Rows from block 0 of the decoder of a small masked image model, named by matrix and row number. Rows with one number belong to one neuron. Each number is 50 + 10 x the weight over its row's rms, rounded and kept within 0 to 99. All counts start at 0.
After each neuron's rows are labels from the 100 images, of 14848, where the neuron reaches its largest size: "responds to" is what is common among them. Only what is clearly more common there than usual is listed. The data: regions of photos with short descriptions (Visual Genome).
# gate: MLP gate (decoder.0.mlp.gate.weight, 384x192), inputs 64-127
# fc1: MLP up (decoder.0.mlp.fc1.weight, 384x192), inputs 64-127
# fc2: MLP down (decoder.0.mlp.fc2.weight, 192x384, transposed), outputs 64-127

gate.229:61 74 50 33 38 32 51 46 38 45 42 52 60 37 43 27 46 51 40 54 45 41 44 53 44 52 52 61 53 57 51 64 55 48 48 33 44 29 55 43 60 39 58 44 47 37 50 32 37 44 33 63 45 49 60 47 69 74 58 41 57 52 60 37
fc1.229:33 44 46 57 42 53 55 37 56 46 51 32 24 43 64 68 53 32 61 44 37 48 39 51 41 48 26 43 47 50 56 38 50 51 53 54 51 58 49 57 44 62 57 34 53 60 52 60 52 54 64 34 51 32 44 61 33 37 39 75 56 47 51 75
fc2.229:30 41 31 68 57 62 44 50 56 40 55 35 34 54 55 59 39 44 57 54 42 51 42 57 43 32 38 29 44 36 51 30 44 57 46 50 54 47 38 61 47 58 52 35 66 68 39 50 49 48 56 50 59 49 31 45 39 48 40 67 65 40 60 53
responds to: text has "pizza"

gate.230:63 66 65 56 66 65 36 58 40 58 51 54 69 36 68 63 61 42 32 22 51 53 54 61 54 61 67 53 56 75 50 64 52 52 59 63 60 43 48 46 54 42 54 43 47 53 63 55 44 47 58 65 44 42 37 50 49 54 59 52 31 48 31 43
fc1.230:34 37 45 45 55 61 35 56 46 33 52 55 36 56 68 50 35 48 47 72 53 50 60 60 50 45 54 59 46 47 53 43 57 48 40 32 36 42 57 33 39 63 59 63 44 55 55 45 48 64 55 46 55 58 50 53 41 38 53 44 56 34 38 56
fc2.230:64 63 63 49 56 49 61 42 55 47 48 61 82 43 71 47 61 70 44 29 51 47 38 66 48 70 57 67 42 66 52 61 50 49 49 44 57 44 47 30 62 50 52 35 49 44 54 51 45 47 53 50 37 35 51 57 43 57 71 41 22 48 35 42
responds to: text has "sign"

gate.75:51 42 50 51 42 37 57 54 45 41 72 23 64 68 32 64 51 70 57 44 56 48 56 40 47 56 57 47 37 53 51 52 53 49 48 41 43 41 51 51 55 42 47 58 55 37 43 38 42 58 34 75 47 56 67 49 52 65 40 36 62 64 53 48
fc1.75:45 66 45 68 58 59 43 50 55 29 28 71 31 31 39 50 49 43 47 52 39 51 51 43 44 48 46 41 41 50 50 24 54 47 56 53 31 42 49 46 44 60 45 51 54 60 57 58 49 31 51 57 67 60 34 42 49 64 66 54 54 51 40 56
fc2.75:40 62 47 51 69 47 49 36 37 45 40 53 19 64 44 45 59 38 49 47 58 47 60 27 77 62 44 23 54 45 47 52 47 57 42 54 52 61 56 55 60 44 61 48 34 53 59 53 38 54 59 56 64 49 52 37 47 47 60 60 53 45 69 59
responds to: text has "sign"; text has "red"

gate.95:51 53 62 61 66 56 61 53 51 70 57 46 77 37 62 57 58 56 48 63 53 48 59 41 42 56 53 60 60 77 52 71 53 50 54 51 50 56 41 51 43 43 35 36 47 45 47 54 34 56 72 61 52 57 41 44 42 79 48 42 52 63 31 45
fc1.95:43 27 51 37 42 45 50 37 49 44 40 46 25 61 31 50 46 26 55 47 43 53 50 50 46 49 46 40 40 26 39 34 49 49 49 49 41 53 52 52 46 47 58 55 52 43 51 50 59 51 39 41 60 40 71 64 53 26 47 61 55 41 68 60
fc2.95:47 55 59 51 72 58 52 63 55 58 47 59 74 34 39 52 59 43 41 54 53 54 60 53 43 44 40 71 42 78 47 61 49 45 64 48 54 59 42 43 42 46 50 41 49 61 47 59 43 53 67 43 52 67 37 51 54 78 44 36 57 50 22 48
responds to: text has "sign"

gate.125:58 56 43 62 51 49 66 43 44 53 64 23 65 70 45 53 46 56 47 35 50 49 41 45 35 44 49 49 50 50 50 63 56 44 43 37 55 41 47 65 59 48 44 46 49 43 54 46 45 55 51 79 45 63 57 53 50 59 24 36 37 68 67 54
fc1.125:61 42 55 51 42 51 42 41 52 54 47 57 47 47 36 46 54 48 50 53 48 46 59 37 26 61 40 25 48 21 31 40 54 54 51 55 38 52 51 47 40 54 53 55 53 65 50 42 56 57 53 45 61 63 34 50 48 46 69 55 57 63 37 64
fc2.125:51 42 43 52 64 41 39 41 42 43 38 67 37 46 45 51 35 39 33 54 50 55 54 44 50 48 49 43 45 39 43 58 49 50 41 44 42 49 62 51 31 51 58 44 55 60 73 48 48 44 51 40 47 62 51 41 49 51 65 82 73 67 54 36
responds to: text has "sign"; text has "red"

gate.154:49 36 45 58 53 42 50 44 48 52 72 52 47 51 38 67 36 37 38 48 46 54 50 70 45 55 49 43 15 39 47 32 47 43 48 54 54 46 49 49 47 56 42 69 66 62 67 61 46 46 67 62 53 74 46 71 46 58 58 39 68 65 48 48
fc1.154:54 66 48 49 50 64 62 50 47 48 64 42 70 54 27 32 63 46 52 45 50 51 41 51 63 31 56 40 49 51 57 46 49 48 47 49 54 43 53 63 46 61 44 59 30 48 62 70 64 39 42 40 56 57 55 38 39 61 59 39 46 45 77 43
fc2.154:40 48 48 44 42 42 49 52 70 54 45 64 52 53 49 48 54 73 46 54 48 51 55 29 66 45 66 55 58 73 53 69 48 64 45 59 49 61 44 55 65 50 54 70 50 51 36 55 41 44 41 48 59 49 56 45 45 48 64 46 50 49 66 58
responds to: text has "man"

gate.67:54 49 53 62 56 57 36 59 52 66 48 60 69 62 58 61 59 75 46 72 51 46 60 54 51 47 46 39 58 45 64 38 51 51 53 58 59 58 44 63 56 56 55 60 63 54 59 63 59 57 39 58 47 45 56 39 42 47 69 50 51 54 43 48
fc1.67:55 46 52 47 54 51 29 50 51 59 48 57 69 66 66 48 42 72 61 59 52 56 52 54 52 51 53 30 72 49 35 51 48 53 46 49 63 56 43 63 42 50 50 46 49 46 54 57 63 55 56 52 41 33 45 48 58 59 45 41 53 43 66 58
fc2.67:50 35 52 48 40 28 49 43 49 63 57 55 43 29 68 41 46 63 47 40 48 46 52 43 51 47 42 78 52 56 50 48 49 51 54 47 52 33 46 34 62 50 45 69 51 49 22 47 48 46 42 56 54 32 42 81 57 47 36 47 38 53 45 60
responds to: text has "sign"

gate.345:48 49 47 42 42 37 51 38 47 29 42 36 40 43 41 34 45 46 49 58 50 45 50 50 44 54 47 49 47 52 58 35 50 48 53 55 51 50 55 55 63 54 59 51 47 40 52 48 50 53 48 46 61 48 58 51 46 60 52 55 59 50 62 56
fc1.345:61 54 58 37 50 63 42 57 42 61 56 55 55 45 44 58 45 28 37 39 51 49 49 67 57 46 47 66 37 46 45 73 52 45 44 59 67 54 65 38 37 46 43 45 40 55 56 53 50 41 64 35 59 60 51 51 59 50 48 51 50 36 62 31
fc2.345:44 44 52 54 40 66 40 47 48 48 57 47 62 43 34 48 41 37 62 69 45 49 44 39 49 52 44 41 60 55 59 47 49 56 45 49 33 31 47 53 36 56 47 50 46 50 56 48 49 48 40 46 49 54 43 65 48 41 60 57 53 37 39 48
responds to: text has "window"

gate.46:48 44 43 69 28 41 43 51 51 56 61 75 54 55 60 48 42 68 43 54 60 38 48 47 34 37 53 51 70 52 65 43 50 48 49 50 55 46 43 53 67 46 45 48 49 49 51 43 58 55 38 62 44 44 57 42 40 46 65 45 33 60 28 49
fc1.46:44 63 51 59 51 60 34 53 52 52 56 47 30 41 53 43 45 46 44 61 47 53 58 41 42 41 49 61 47 42 55 41 49 52 53 49 40 45 45 45 54 61 43 71 58 62 53 31 46 37 63 55 45 57 24 54 51 57 61 59 51 45 61 50
fc2.46:71 42 44 46 58 29 47 52 60 58 36 55 63 58 42 49 58 48 48 39 44 49 47 36 68 55 62 36 43 48 48 52 50 52 42 54 36 48 48 53 57 51 50 48 56 42 55 52 44 45 41 59 53 25 62 36 50 40 39 49 53 65 57 45
responds to: text has "red"

gate.306:51 44 46 50 48 55 36 55 53 65 67 46 60 59 42 69 37 74 48 41 62 46 66 69 54 56 52 57 39 45 64 51 48 50 46 55 47 43 46 36 45 37 41 39 49 58 57 54 57 55 41 52 55 53 69 37 43 45 51 46 52 46 43 50
fc1.306:38 41 47 57 63 71 30 53 55 40 39 62 39 51 39 59 51 40 60 47 39 41 36 41 65 48 39 29 41 47 58 14 56 50 61 60 51 52 49 55 37 54 43 40 51 72 42 50 64 50 40 46 55 71 54 56 58 53 50 52 60 46 40 55
fc2.306:28 46 39 43 49 47 47 40 34 55 28 60 29 63 24 51 49 32 67 20 45 48 65 37 63 39 41 31 50 29 42 50 51 50 61 51 50 75 43 47 42 49 47 51 49 61 39 40 50 51 43 45 63 52 48 50 47 51 55 63 70 48 53 59
responds to: text has "sign"

gate.165:56 66 67 46 60 39 47 53 50 42 52 51 52 48 57 49 71 44 33 34 37 51 51 51 62 56 54 65 45 67 79 66 46 49 53 50 42 40 54 49 46 43 53 30 52 53 66 67 43 41 40 50 52 34 52 36 45 41 58 50 56 47 35 55
fc1.165:35 55 33 50 52 75 54 52 50 64 29 45 40 37 36 47 26 54 57 50 53 45 39 69 34 55 63 53 60 31 35 41 53 48 46 46 58 46 54 48 55 47 53 53 47 38 42 53 68 50 31 54 50 50 56 58 61 69 61 46 52 41 46 40
fc2.165:35 69 40 54 54 48 64 57 41 25 36 41 59 46 77 41 43 39 53 47 52 52 40 60 61 53 45 66 52 37 52 45 49 46 46 52 59 49 43 53 56 52 50 42 69 56 45 54 41 53 38 57 34 48 60 39 61 58 50 38 24 38 50 59
responds to: text has "white"

gate.115:33 66 57 56 63 53 44 55 51 57 76 33 53 51 53 54 63 54 47 25 66 52 51 49 46 33 54 55 43 51 71 47 48 54 46 52 67 20 52 38 44 49 37 42 43 47 45 50 61 45 42 63 40 65 44 50 51 51 63 48 35 48 36 52
fc1.115:44 52 35 41 44 56 55 61 45 48 37 52 54 60 42 57 38 50 50 51 49 49 41 76 63 63 48 51 53 49 50 51 50 47 51 50 36 57 55 37 54 38 50 51 51 45 60 52 62 46 59 42 47 49 61 50 47 28 40 49 63 52 62 27
fc2.115:67 56 48 51 35 49 55 60 56 26 38 69 50 61 43 46 27 50 59 58 54 52 38 82 48 31 49 48 33 36 47 50 51 45 46 49 40 33 45 57 47 50 52 63 57 54 47 51 51 50 44 56 49 58 57 38 43 47 62 25 52 65 43 44
responds to: text has "man"

gate.19:57 33 39 48 25 45 50 42 55 34 54 31 32 29 43 55 34 40 55 31 48 49 48 34 29 37 31 41 41 37 41 44 50 53 53 52 52 42 40 51 47 47 46 56 61 59 51 57 32 51 53 61 58 68 45 64 52 58 63 57 52 49 46 66
fc1.19:70 48 54 63 37 56 54 62 50 57 68 51 64 40 45 63 68 59 55 49 62 52 64 45 52 63 66 50 55 52 42 58 48 49 45 48 49 46 61 48 54 55 49 57 46 39 56 53 31 42 41 43 59 50 30 60 48 42 44 40 43 35 46 42
fc2.19:64 56 55 57 67 70 63 61 85 61 64 57 63 46 56 50 63 57 53 52 54 51 59 52 70 62 70 49 76 63 50 61 48 40 63 54 47 71 35 53 54 53 49 49 48 37 46 52 49 53 49 56 58 46 41 45 50 48 43 37 39 44 45 49
responds to: text has "man"

gate.106:56 56 57 66 55 60 59 56 46 56 64 56 62 68 61 69 61 69 62 67 60 50 68 61 55 69 66 57 60 59 61 58 45 48 45 41 39 46 49 49 54 47 51 39 46 43 39 48 46 53 37 40 48 25 39 42 45 39 47 40 50 47 38 48
fc1.106:54 55 52 62 57 58 64 59 52 59 62 58 67 69 62 60 61 63 58 69 61 50 62 62 60 65 69 55 64 56 63 53 47 47 49 40 39 42 44 54 52 44 54 34 45 41 35 49 47 55 38 41 47 29 38 42 46 38 47 41 51 44 38 46
fc2.106:44 47 56 54 43 32 41 45 01 44 41 40 45 35 34 52 42 33 31 37 47 44 42 36 31 45 33 45 34 42 54 50 47 60 52 44 58 54 70 51 48 51 53 54 50 59 70 54 48 47 56 59 52 50 53 65 49 56 53 66 48 63 60 52
responds to: text has "sign"

gate.11:55 52 65 40 60 67 47 43 47 55 51 67 54 54 47 58 44 50 33 49 49 45 36 76 53 53 58 57 36 67 42 56 54 46 50 54 50 40 45 32 43 52 60 49 45 55 58 44 49 37 46 52 55 51 58 65 59 62 48 28 38 65 50 50
fc1.11:53 56 46 41 23 42 46 54 51 31 56 44 43 52 31 55 53 69 63 30 60 57 65 30 31 45 38 38 35 57 55 58 49 54 45 48 43 61 52 52 60 40 43 42 56 49 42 51 52 56 41 50 52 40 59 29 55 38 57 55 48 40 60 56
fc2.11:33 45 61 43 37 37 54 45 53 53 52 60 28 56 46 53 43 48 56 36 51 54 54 30 35 39 41 46 47 43 59 60 45 51 55 40 61 37 50 65 52 50 41 66 55 63 44 44 61 49 43 62 33 52 67 43 44 45 46 66 47 46 46 51
responds to: text has "sheep"

gate.93:50 26 45 46 53 60 51 41 54 39 46 55 46 62 48 49 47 43 22 50 44 47 49 73 58 47 54 29 34 36 27 37 49 56 58 50 63 59 44 41 50 48 53 63 66 43 56 47 48 56 49 77 56 67 46 72 64 56 49 46 56 62 54 65
fc1.93:36 51 44 63 55 56 52 51 59 59 64 52 52 69 69 65 53 52 49 56 48 51 47 60 73 36 52 38 33 45 45 31 51 49 58 49 55 55 44 38 48 53 57 61 64 58 56 45 53 55 41 70 42 54 63 69 59 40 55 33 46 56 45 54
fc2.93:39 53 47 57 52 50 19 48 60 71 48 43 55 67 70 49 53 68 43 53 47 44 36 53 69 47 50 40 69 64 52 35 48 51 40 52 43 42 51 48 54 54 49 46 48 50 48 53 49 51 40 44 44 35 55 56 52 16 42 52 29 61 59 49
responds to: text has "horse"

gate.173:52 64 46 64 49 59 49 46 48 44 46 44 42 63 38 58 55 49 47 49 56 61 60 54 48 48 45 42 44 52 45 43 51 49 40 55 46 55 51 57 43 49 30 48 68 54 55 68 52 50 40 54 48 50 66 56 51 40 55 36 43 49 47 57
fc1.173:40 52 37 51 52 34 69 41 54 56 39 40 44 60 56 37 52 47 58 55 41 51 61 48 37 40 33 52 59 55 44 64 47 50 47 60 61 55 42 64 44 45 40 40 58 47 53 56 52 44 46 47 47 35 59 40 54 56 47 42 60 57 48 75
fc2.173:45 49 65 50 42 40 33 55 51 47 54 74 54 38 47 49 53 39 48 60 46 49 36 36 58 51 57 41 46 62 56 23 48 55 66 53 48 38 55 37 49 67 56 54 46 37 45 47 54 45 75 55 42 60 29 46 52 56 59 61 70 48 71 47
responds to: text has "blue"

gate.268:37 56 43 54 52 39 46 40 48 54 68 31 33 51 57 53 57 53 63 36 55 53 54 48 54 33 44 43 39 43 59 36 51 57 56 54 66 39 54 47 44 51 49 40 49 64 33 44 53 57 41 61 44 47 61 57 61 35 41 48 45 42 38 65
fc1.268:39 64 61 50 81 40 55 36 50 43 51 20 46 48 58 52 66 61 54 41 60 52 51 43 48 59 49 66 50 41 55 52 50 51 54 56 59 41 54 58 45 61 53 35 45 63 40 57 65 41 52 49 49 33 46 45 58 63 41 48 29 52 24 63
fc2.268:39 34 52 44 63 47 42 44 40 61 67 19 35 50 55 58 54 46 43 66 48 56 61 18 35 48 61 85 68 69 52 60 49 58 53 48 48 42 52 35 53 49 45 48 38 41 51 46 54 49 38 53 50 28 47 61 49 35 37 61 50 41 44 54
responds to: text has "man"