{"model": "masked image model", "dataset": "regions of photos with short descriptions (Visual Genome)", "train_examples": 203450, "image_size": 32, "horizontal_flip": true, "loss": "mse", "encoder_qk_norm": false, "encoder_layer_scale_init": 0.1, "encoder_moe": "top_k", "encoder_shared_expert": false, "encoder_layers": 6, "decoder_layers": 4, "beta2": 0.95, "final_lr_fraction": 0.1, "warmup_steps": 1110}
Rows from block 4 of the encoder, named by matrix and row number. Rows with one number belong to one neuron. Each number is 128 + 24 x the weight over the matrix's rms, rounded and kept within 0 to 255. All counts start at 0.
# gate: MLP gate (encoder.blocks.4.mlp.gate.weight, 512x256), inputs 52-103
# fc1: MLP up (encoder.blocks.4.mlp.fc1.weight, 512x256), inputs 52-103
# fc2: MLP down (encoder.blocks.4.mlp.fc2.weight, 256x512, transposed), outputs 52-103
gate.103 [113 132 128 126 179 140 102 105 172 115 103 128 133 114 152 159 139 128 155 133 126 143 160 116 115 139  69 137 124 136 109 118 112 126 120 124 111 106 117 132 115 129 136 122 145 119 132 127 153 151 141 123]
fc1.103 [149 121 132 129 156 162 127 119 110  90 101 107 119  98 110 147  84 167 150 118 110 113  99 135 165  82  78 155 131 119 108 148 176 175 118 152 184 102 114 103 113 113 136 166 108 163 122  88 111 140 120  85]
fc2.103 [116  77  99  98 109 159 119 106  95 126  80 143 108 231 113 147 128 125 144  91  98 110 125 117 144 123  78 145 138  94  89 159 125 139 165 106 154 140 203 101 142 138  90 139 109 191  84 165 123 118 123 114]
gate.104 [104 143 146 128 132  99 144 132 128  92 134 135 158 122 136 121 100  85 114 129 139 130 126 135 120 131 142 130 101 154 122 105 121 104 148 166 143 113 129 119 115 117 151 155 124 125 143 147 134 125 128 139]
fc1.104 [140 120 160 164 127 166 126 125  94  93 111 128 135  81 118 124 120 136 109 119 145 167 137 155 108 107 153 122 130 107 128 135 110 140 178 141 112 120 100 168 131  95  99 140 140 181 101 114 134 131 152 150]
fc2.104 [149 135 139 100  99 100  96 152 120 148 124 138 115 194 125 175  93  94 136 112 119  97 115 116 136 139  97 127  84 148  97 132 179 129  68 104 122 119 171 142 133 129 183 111 153  99 138 139 113 105  92 117]
gate.105 [123 115 116 146 138 159 140 118 139 166 132 119 107  94 151  99 125 102 147 130 115 110  96 117 136 111 144 113  95 154 106  82  97 107 127 132 132 168  86 138 152  89 177 151 114 130 112 106 153 127  96 130]
fc1.105 [112 170 105 156 129  97 173 145 139 126 156 158 131 155  98 109 149 137 126 128 117 100 139 121 134 123 128 130 125 116 104 122 161 106 103 105 102 129 130 115 124 142  79 199 108 117 152 186  97 106  98  87]
fc2.105 [163 125 124 123 126 124 117 144 118 169 154 128 154 114 143 106 124 195  93 137 153 110 120 135 123 162 119 121 169 160 188 154 131 127 136 154 116 129 165 158 119 148 119  90 145 136  71 136 100 142 161 108]
gate.106 [146 119  99 138 130 150 158 133 135 125 123 129 135 103 152 101 121 101 105 151 125 100 105 146 111  90 148 142 129 147 148 109 111 134 140 152 142 153 135 132 128 133 152 140 117 114 132  85 136 132 104 160]
fc1.106 [ 99 136 157 137 145 126 124 146 118 102 141 139 118 146 121 136  98 141 133 114 131 152 160 116 135 182 119 116 133 149  99 123 134 118 118  91 132  97 121 141 113 146 110 116 138 129 129 166  78 111 121  98]
fc2.106 [188 119 114 128 115 132  92 174 155 136 127 139 157 135 129 156 100 134 109 129 140  83 121 106 128 116 144 138 122 150 159 149 129 116 165 170 111 149 129 130 109 106 153 114 119 138 113 105 105 133 185 136]
gate.107 [117 129 150 129 134 115 127 128 119 134 149 136 132 116 127 148  95 131 122 118 159 126 115 116 137 124 117 160 111 108 110 102 127 136  87 147 147 157 112 122 135 144 133 167 115 112 132 134 129 155 125 148]
fc1.107 [154 131 174 146 132  98 103 150 119 139 122 115 113 119 115 139 142  85 159 101 122 141 121 120 116 140 116 123 107 140 137 103 132 153 106 141 118 134 116 136 118 152 146 173 142 126 133  93 137 113 119 135]
fc2.107 [112 131 127 142 126 118 108 149 135 163 106 107 133 121 126 138 146 136 144  89 149 177 142 141 113  87  89 162 125 114 159 153 130 143 144 131 134 148 138 122 116 109 157 125 149 119 121 133 118  85 165  73]
gate.108 [146 138 131 126 155 131 128 130 142 142 127 152 114 116 110 133 134 118 111 136 141 100 101 115 115 112 154 143 111 130 118 128 112 105 106 132 108  91 124 120 116 133 128 113 126 117  77  97  89 149 157 158]
fc1.108 [148 150  86 150 158 149 107 126 157 137 163 136  87  94 144 129 112 122 120 152 142 150 132 111 135 106 142 155 120 108 127 157 119 122 128  90 132 107 144 127  74 146 130 143 117 150 134  56 108 145 143 102]
fc2.108 [115 109 139  99 146 135 143  86 120 170 132 128  88 135 143 123 138 155 153 120 102 132 176 131 149 129 136 119 117 119 137 161 136 116 132 101 156 123 149 128 152 125 158 143 132 117 134 133 127 101 134  91]
gate.109 [142 127 134 122 128 131 136 115 154 123 127 145 109 144 129 110 164 114 129 100 152 140 110 106 150 126 156 100  97 148 133 125 154 141 103 115 120  98 147 122 160 106 117  98 147  62  99  71 129 130 124 149]
fc1.109 [157 132 107 138 126 171 142 100 155 148 138 134 137 148 150 134 119 148 121  90 125 117 177 118  83 148 156 136 118 131  81  85 124 170 115 106 142  91 124 138  73 115 144 155 108 141 130  82 129 134 121 129]
fc2.109 [140 145 120 154 113 125 120 148  99 163 117 127 110 126 115 139 104 115 118 103 177 124 165 146 137  66 145 123 117 136 111 108 151 142 166  93 128  97 124  93 169 141 140 209 129  94 154  98 124 120 102 132]
gate.110 [ 93  96 124 101 174  85  78  53 164  94 103 154 163  79 120 115  58 118 154  78  76  92 132 141  80 114 101 145 116 128 139  82  50 136  79  45 103  98  80 173  90  99  80 127 121 164  99 102 150 255  95 113]
fc1.110 [101 147 123 105 144 157 152 129 106 125 139 117 151 108 144 147 113 143 122 165 191 140 120 169 135 141 169 131  93  99 119 148 104 151 124 107 134 108 141 108 144 129 137 154 137 101 104  99 142 141 143 153]
fc2.110 [172 111 114 130 130  91  88  75 113 175 116 148  95 143 119 102 135  80 115  97  40 152 130 126 107 133  69 121 191 161 127  60 162 126 127 142 131 134 116 126 153 121 103  61 116 189 155 133 173 127 104 115]
gate.111 [111 163 143 116 151 123 132 139  85 133 137 123  97 112  95 119  96  99  96 143 133 174 157 101 123 144 107 143 105 123 108 150  82 125 106 140 134  99 146 156 133 136 112 131 142 129 148 143 135 139 158 109]
fc1.111 [129 191 138 128 105 124 125 101 118  73  93  96 114 151 123 137  76 113  97 124 106 146 147 182  52 163 101  96 178 149 158 112 122 163 120 153 109  96 168 138 101 122  72 133 142 116 103 114  85  88 161  81]
fc2.111 [127  56  75 123 126  87 131 108 129 128 160 152 175 146 135 153 149 157 174 106  89  58 126 148 123 105 143 119  83 140  94 114 158 129 124  98 132 100  90 139 110 155 128 111 131 139 152 148 114 112  97 128]
gate.112 [159 121 110  80 143 115  95 120 156 130 147 159 150 121 114 124 125 145 120 105 114 142 141 144 121 111 138 106 117 115 195 153 119 159 117 164 125 115 115 118 121 103 124 111  90 128 152 146 129 162 159 143]
fc1.112 [167 107 177 134 111 133  81 131  69 119 147 138 144 137 122 146  72 127 179 139 142 110 151 108 155 131  93 165 142 131 138 128 101  77 136 142 160 145 143 145 149 106 157 164 144 146  98 104 124 159 121 103]
fc2.112 [187 132 118  77 126  94 143 117 125 150 189 120 141 119 115  93 164 163 150  80 108 107 130 131 124 162 127 113 132 117 146 168  91 152  83 158 116 102 111 127 114  55  90  64 120 147 149 131 116 158 163 133]
gate.113 [ 73 112 134 114 136 106 134  92 140 133 150 141 105 111 147 106 138  99 136 117 131 136 161 146 131 116 109 128 102 135 134 124 116 137 116 108 137 147 122 152 130 127 159 138 109 146 159 122 122 136  85 111]
fc1.113 [197 115 126 132 117 134 132 146 104  71 156 108 152 142 139 155 132 107 118 136 113 124 103 133 114 130 152 141 148 130 168 136 125 146 142 177 136 120 133 116 101 123 137 125 138 129 119 139 143  67 152 195]
fc2.113 [145 118 129 130 144 133 141 124 123 153 109 128 146 133 133 133 131 131 121 118  96 133 102 131 143 154 117 115 155  96 113 120 139 132 128 106 107 124 145 122 144 128 147 136 133 110 150 121 151 196  96 128]
gate.114 [131  98 122 106 123 117 117 153 130 145 153 122 126 140 148 126 144 114 126 116 145 119  96 137 147 129 130 148 114 106  99 110 147 113  87 141 135 127 106 113 152 148 137 134 125 139 117 128 129 143 158 164]
fc1.114 [124  92 148  81 128 135 110 137 136 144 126  94 144 107 157 146 127 154 107 101 141 109  88 140 110 115 135 128 115 119 117 130 106 124 128 109 146 145 109 117 138 132 197 129 124 125 120 152 124 128 136 120]
fc2.114 [109  70 157 136 122  90 115 100 120  89 146 143 140 126  96  95 108  70 138 113 108 110 147 118 163 116 155 114  84  70 106 150 151 159 131  83 135 119  99 147 182 168 174 133 121 144 131 160 130 104 108 126]
gate.115 [158 129 142 124 145 138 128 123 115 122 137  89 123 125 130 141  75  99 127 130 168  95 120 152 154 162 115 125 156 154 133 104 127 133 133 153 130 132 126 116 114 120 149 138 116 133 145  59 154 128 143 134]
fc1.115 [183 118 108 119 133 134  98 129 137 138 123 155 103 146 147 131 134 116 126 131 196 114 104 154 173  92 100 103 137  94 144 126 144 162 149 153 127 169 124 138 107 133 140 119 120 106 140  92 154 119 137 141]
fc2.115 [112 116 105 139  99 128 201 172 123 108 142 125 117 107 128 109 107 122 140 151 136 106  94 111 161 142 146 147  93 118 114 112 115 102  83 108 106 138 129 115 115 128 101 135 135 102 134 149 142 117 101  86]
gate.116 [144  96 140  69 108 126 119 104 133 172 125 167 162 134 148 108 127 111 191  98 144 124 152 130 117 139 101  84 133 126 109 132 103 148 137  98 139 141 101 185 111 128 121 116  99 125 113 141 118 118 139 150]
fc1.116 [132  98 143 125  63 155 108  80 111 161 133  98 150 125  93 131 150 163 144 107 127 148  88 133 122 130 120 114  66 149 117 134 138 109 127  84 178 144  83 199 148 152 132 125 121  83 101 139 119 159 169 108]
fc2.116 [146 118 157  97 157 106 121 125 142 117 127 120 189 103 126 160 134 105 140 155 174 153 174 141 158 115 159 127 127 146 108 122  99 129 107  96 149 152 150 156 152  98 108 101 126 105 115 137 137 109 166 158]
gate.117 [127  89 149 132 116 140  85 132 120 146 124 111 105 124 119 141 146 107 139  70 150 136  80 113 141 142 111 153 121 104 154  97 139 106  95 193 123 134  92 120 147 147 103 134 119 167  79 135 159 113 143 144]
fc1.117 [128  87 180 136 110 135 144 124 102 127 117 121 117  68 105 126 149 161 126  33 132 148 127 140 112 142 109 174 105 158 136 127 124 109 135 167 147 114 140 124  86 140 157 124 115 138 131 123 123 122 135 118]
fc2.117 [ 98  81 129 161 120  72 125 155 101 154 102 116 162  88 142 143  97  75 146 133 119 137 144 134 170 124 147 126 130  99 104 141 153 124 111  84 128 138 142 121 174 137 166  88 111 129 109 114 128 119 119 133]
gate.118 [ 73 114 146 131 111 121 148 123 133 126 124 131 106 130 148 134 143 107 135 107 139 132 117 126 123 127 132 110 121 164 113 140 142 129 134 106 137 156 135 157 130 139 157 154 116 118 155 112 135 104 113 123]
fc1.118 [154 161 100 123 137 118 118 125 156 166 122 140 150 123 131 106  91 176 151 149 166 103 186 176 145 103 114 112  95 115 109 155 118 122 147 146 131 158 134 119 160 111 140 171 124 145 152 174  99 145 148 107]
fc2.118 [153 129 114  89 128 144  66 128 146  92 142 124  46 123 145 101 117  98 150 143 150 131 130 137  89 152 125  99 114 103 185 108 139 125 160 175 113 139  84 153 122 110 119 143 156 145 104 103  84 110 132 138]
gate.119 [ 92  82  87 193 143 148 117  95 147 127 157 132 149 109 144 110 120 104 114 112 128 111 135 110 109 128 150 147 125 122 137 140 132 135 153 117 139 166 119 126 135 164 106 147 132 131  61 144  86 131 125 136]
fc1.119 [140 150 142 120  97 151 132 162 108 143 109  91 136 152  65 113 120 146  91 148 151 145 126 155 107 142  87 127 187 140 119 117 129 112 168 121 120  89 168 111 162 162 136 130 133 146 147 136 119 109 183 110]
fc2.119 [125 146 122 131 118 139 104 167 123 144  69 123 117 133 119 133 131  91 114  96 160 124 154 129 113 183 139 130 188 128 138 132 163 137 163 128 115 138 162 111  82 142 107  63 117 114 186 111 106 144 145 145]
gate.120 [152 162 141 120 133 112 132 122 136 138 139 109 143 117 118 134 153 131 119 141  96 133 129 124 112 118 112 150 128 151 140 140 110 108 127 132  95 118 132 133 148 125 159 121 102  92 147 120 120 120 141 123]
fc1.120 [125 125 142 185 137 117 100 166 143 114 122 128 129 120 120 140 146 170 144 151 130 130  88 125  97 170 131 142 154 156 118 150 150 114 140 167 140 145 152 120 125 115 145 107 147  55 145 151 125 156 111 108]
fc2.120 [140 186 126 109 116 108  78 156 130 175 155 143 125 119 121 122 112 122 155 133 163 145 112 121 130 154 113 138 135 175 127 183 105 136  95 146 169 132 104 144 101 131 181  99 116  75 185 134 135 130 150 163]
gate.121 [118 117 127 128 140 101 160 108 152 115 128  81 132  86 153 117  93  91 111 118 138  80 134 137  72  98 118  82 111  93 109 112 101 136 154  98 134 115 156 127  66 111 147  94 109 116 122 149 172 165 124  90]
fc1.121 [126 134 170 121  87 116 142 121 111 135 110 126 112 140  73 156 177  95 118 101  72 131 103 105 161 131 100 116 179 152 132  89 134 123 123 123 141  87 128 140 167  46 101 136 144 106 133 107 136 131 117 150]
fc2.121 [138 133 106 183 131 135 125 153 119 105  95  83 183 116 140 145 159  52 126 164 117  88 119  91 152 106 158 133  75 117 127 140 157 117 156 122 110 126 129 157  75 120 123 107 126 147 127 105 124 141 123 165]
gate.122 [104  99 143  96 126 162 111 106 118  87  78 113 126  96 147 155 151 116 115  81 144 149 129 120 130 142 130 127 106 150 114 135 108 126 147 139 156 129 146 122  96 130 141 111 131 119 115 110 134 104 140 126]
fc1.122 [159 149 108 166 134  92 166 168 114 144 156 133 118 147 110  88 121 109 146 170 116 125  93 144 185 131 124 124 118 119 140 117 157 128 136 126  92 168  90 142 169 132 121 114 129 114 149 122 152 185 131 122]
fc2.122 [132 130 122 136 123 157 114 158 134 123 130 121 128 130 114 117 105  99 138 150 129 132  90 109 148 150 133 132 134 111 146 100 171  94  92  89 104 124  84 134 126 120  94 127 123  98 113 112 120 157 129 150]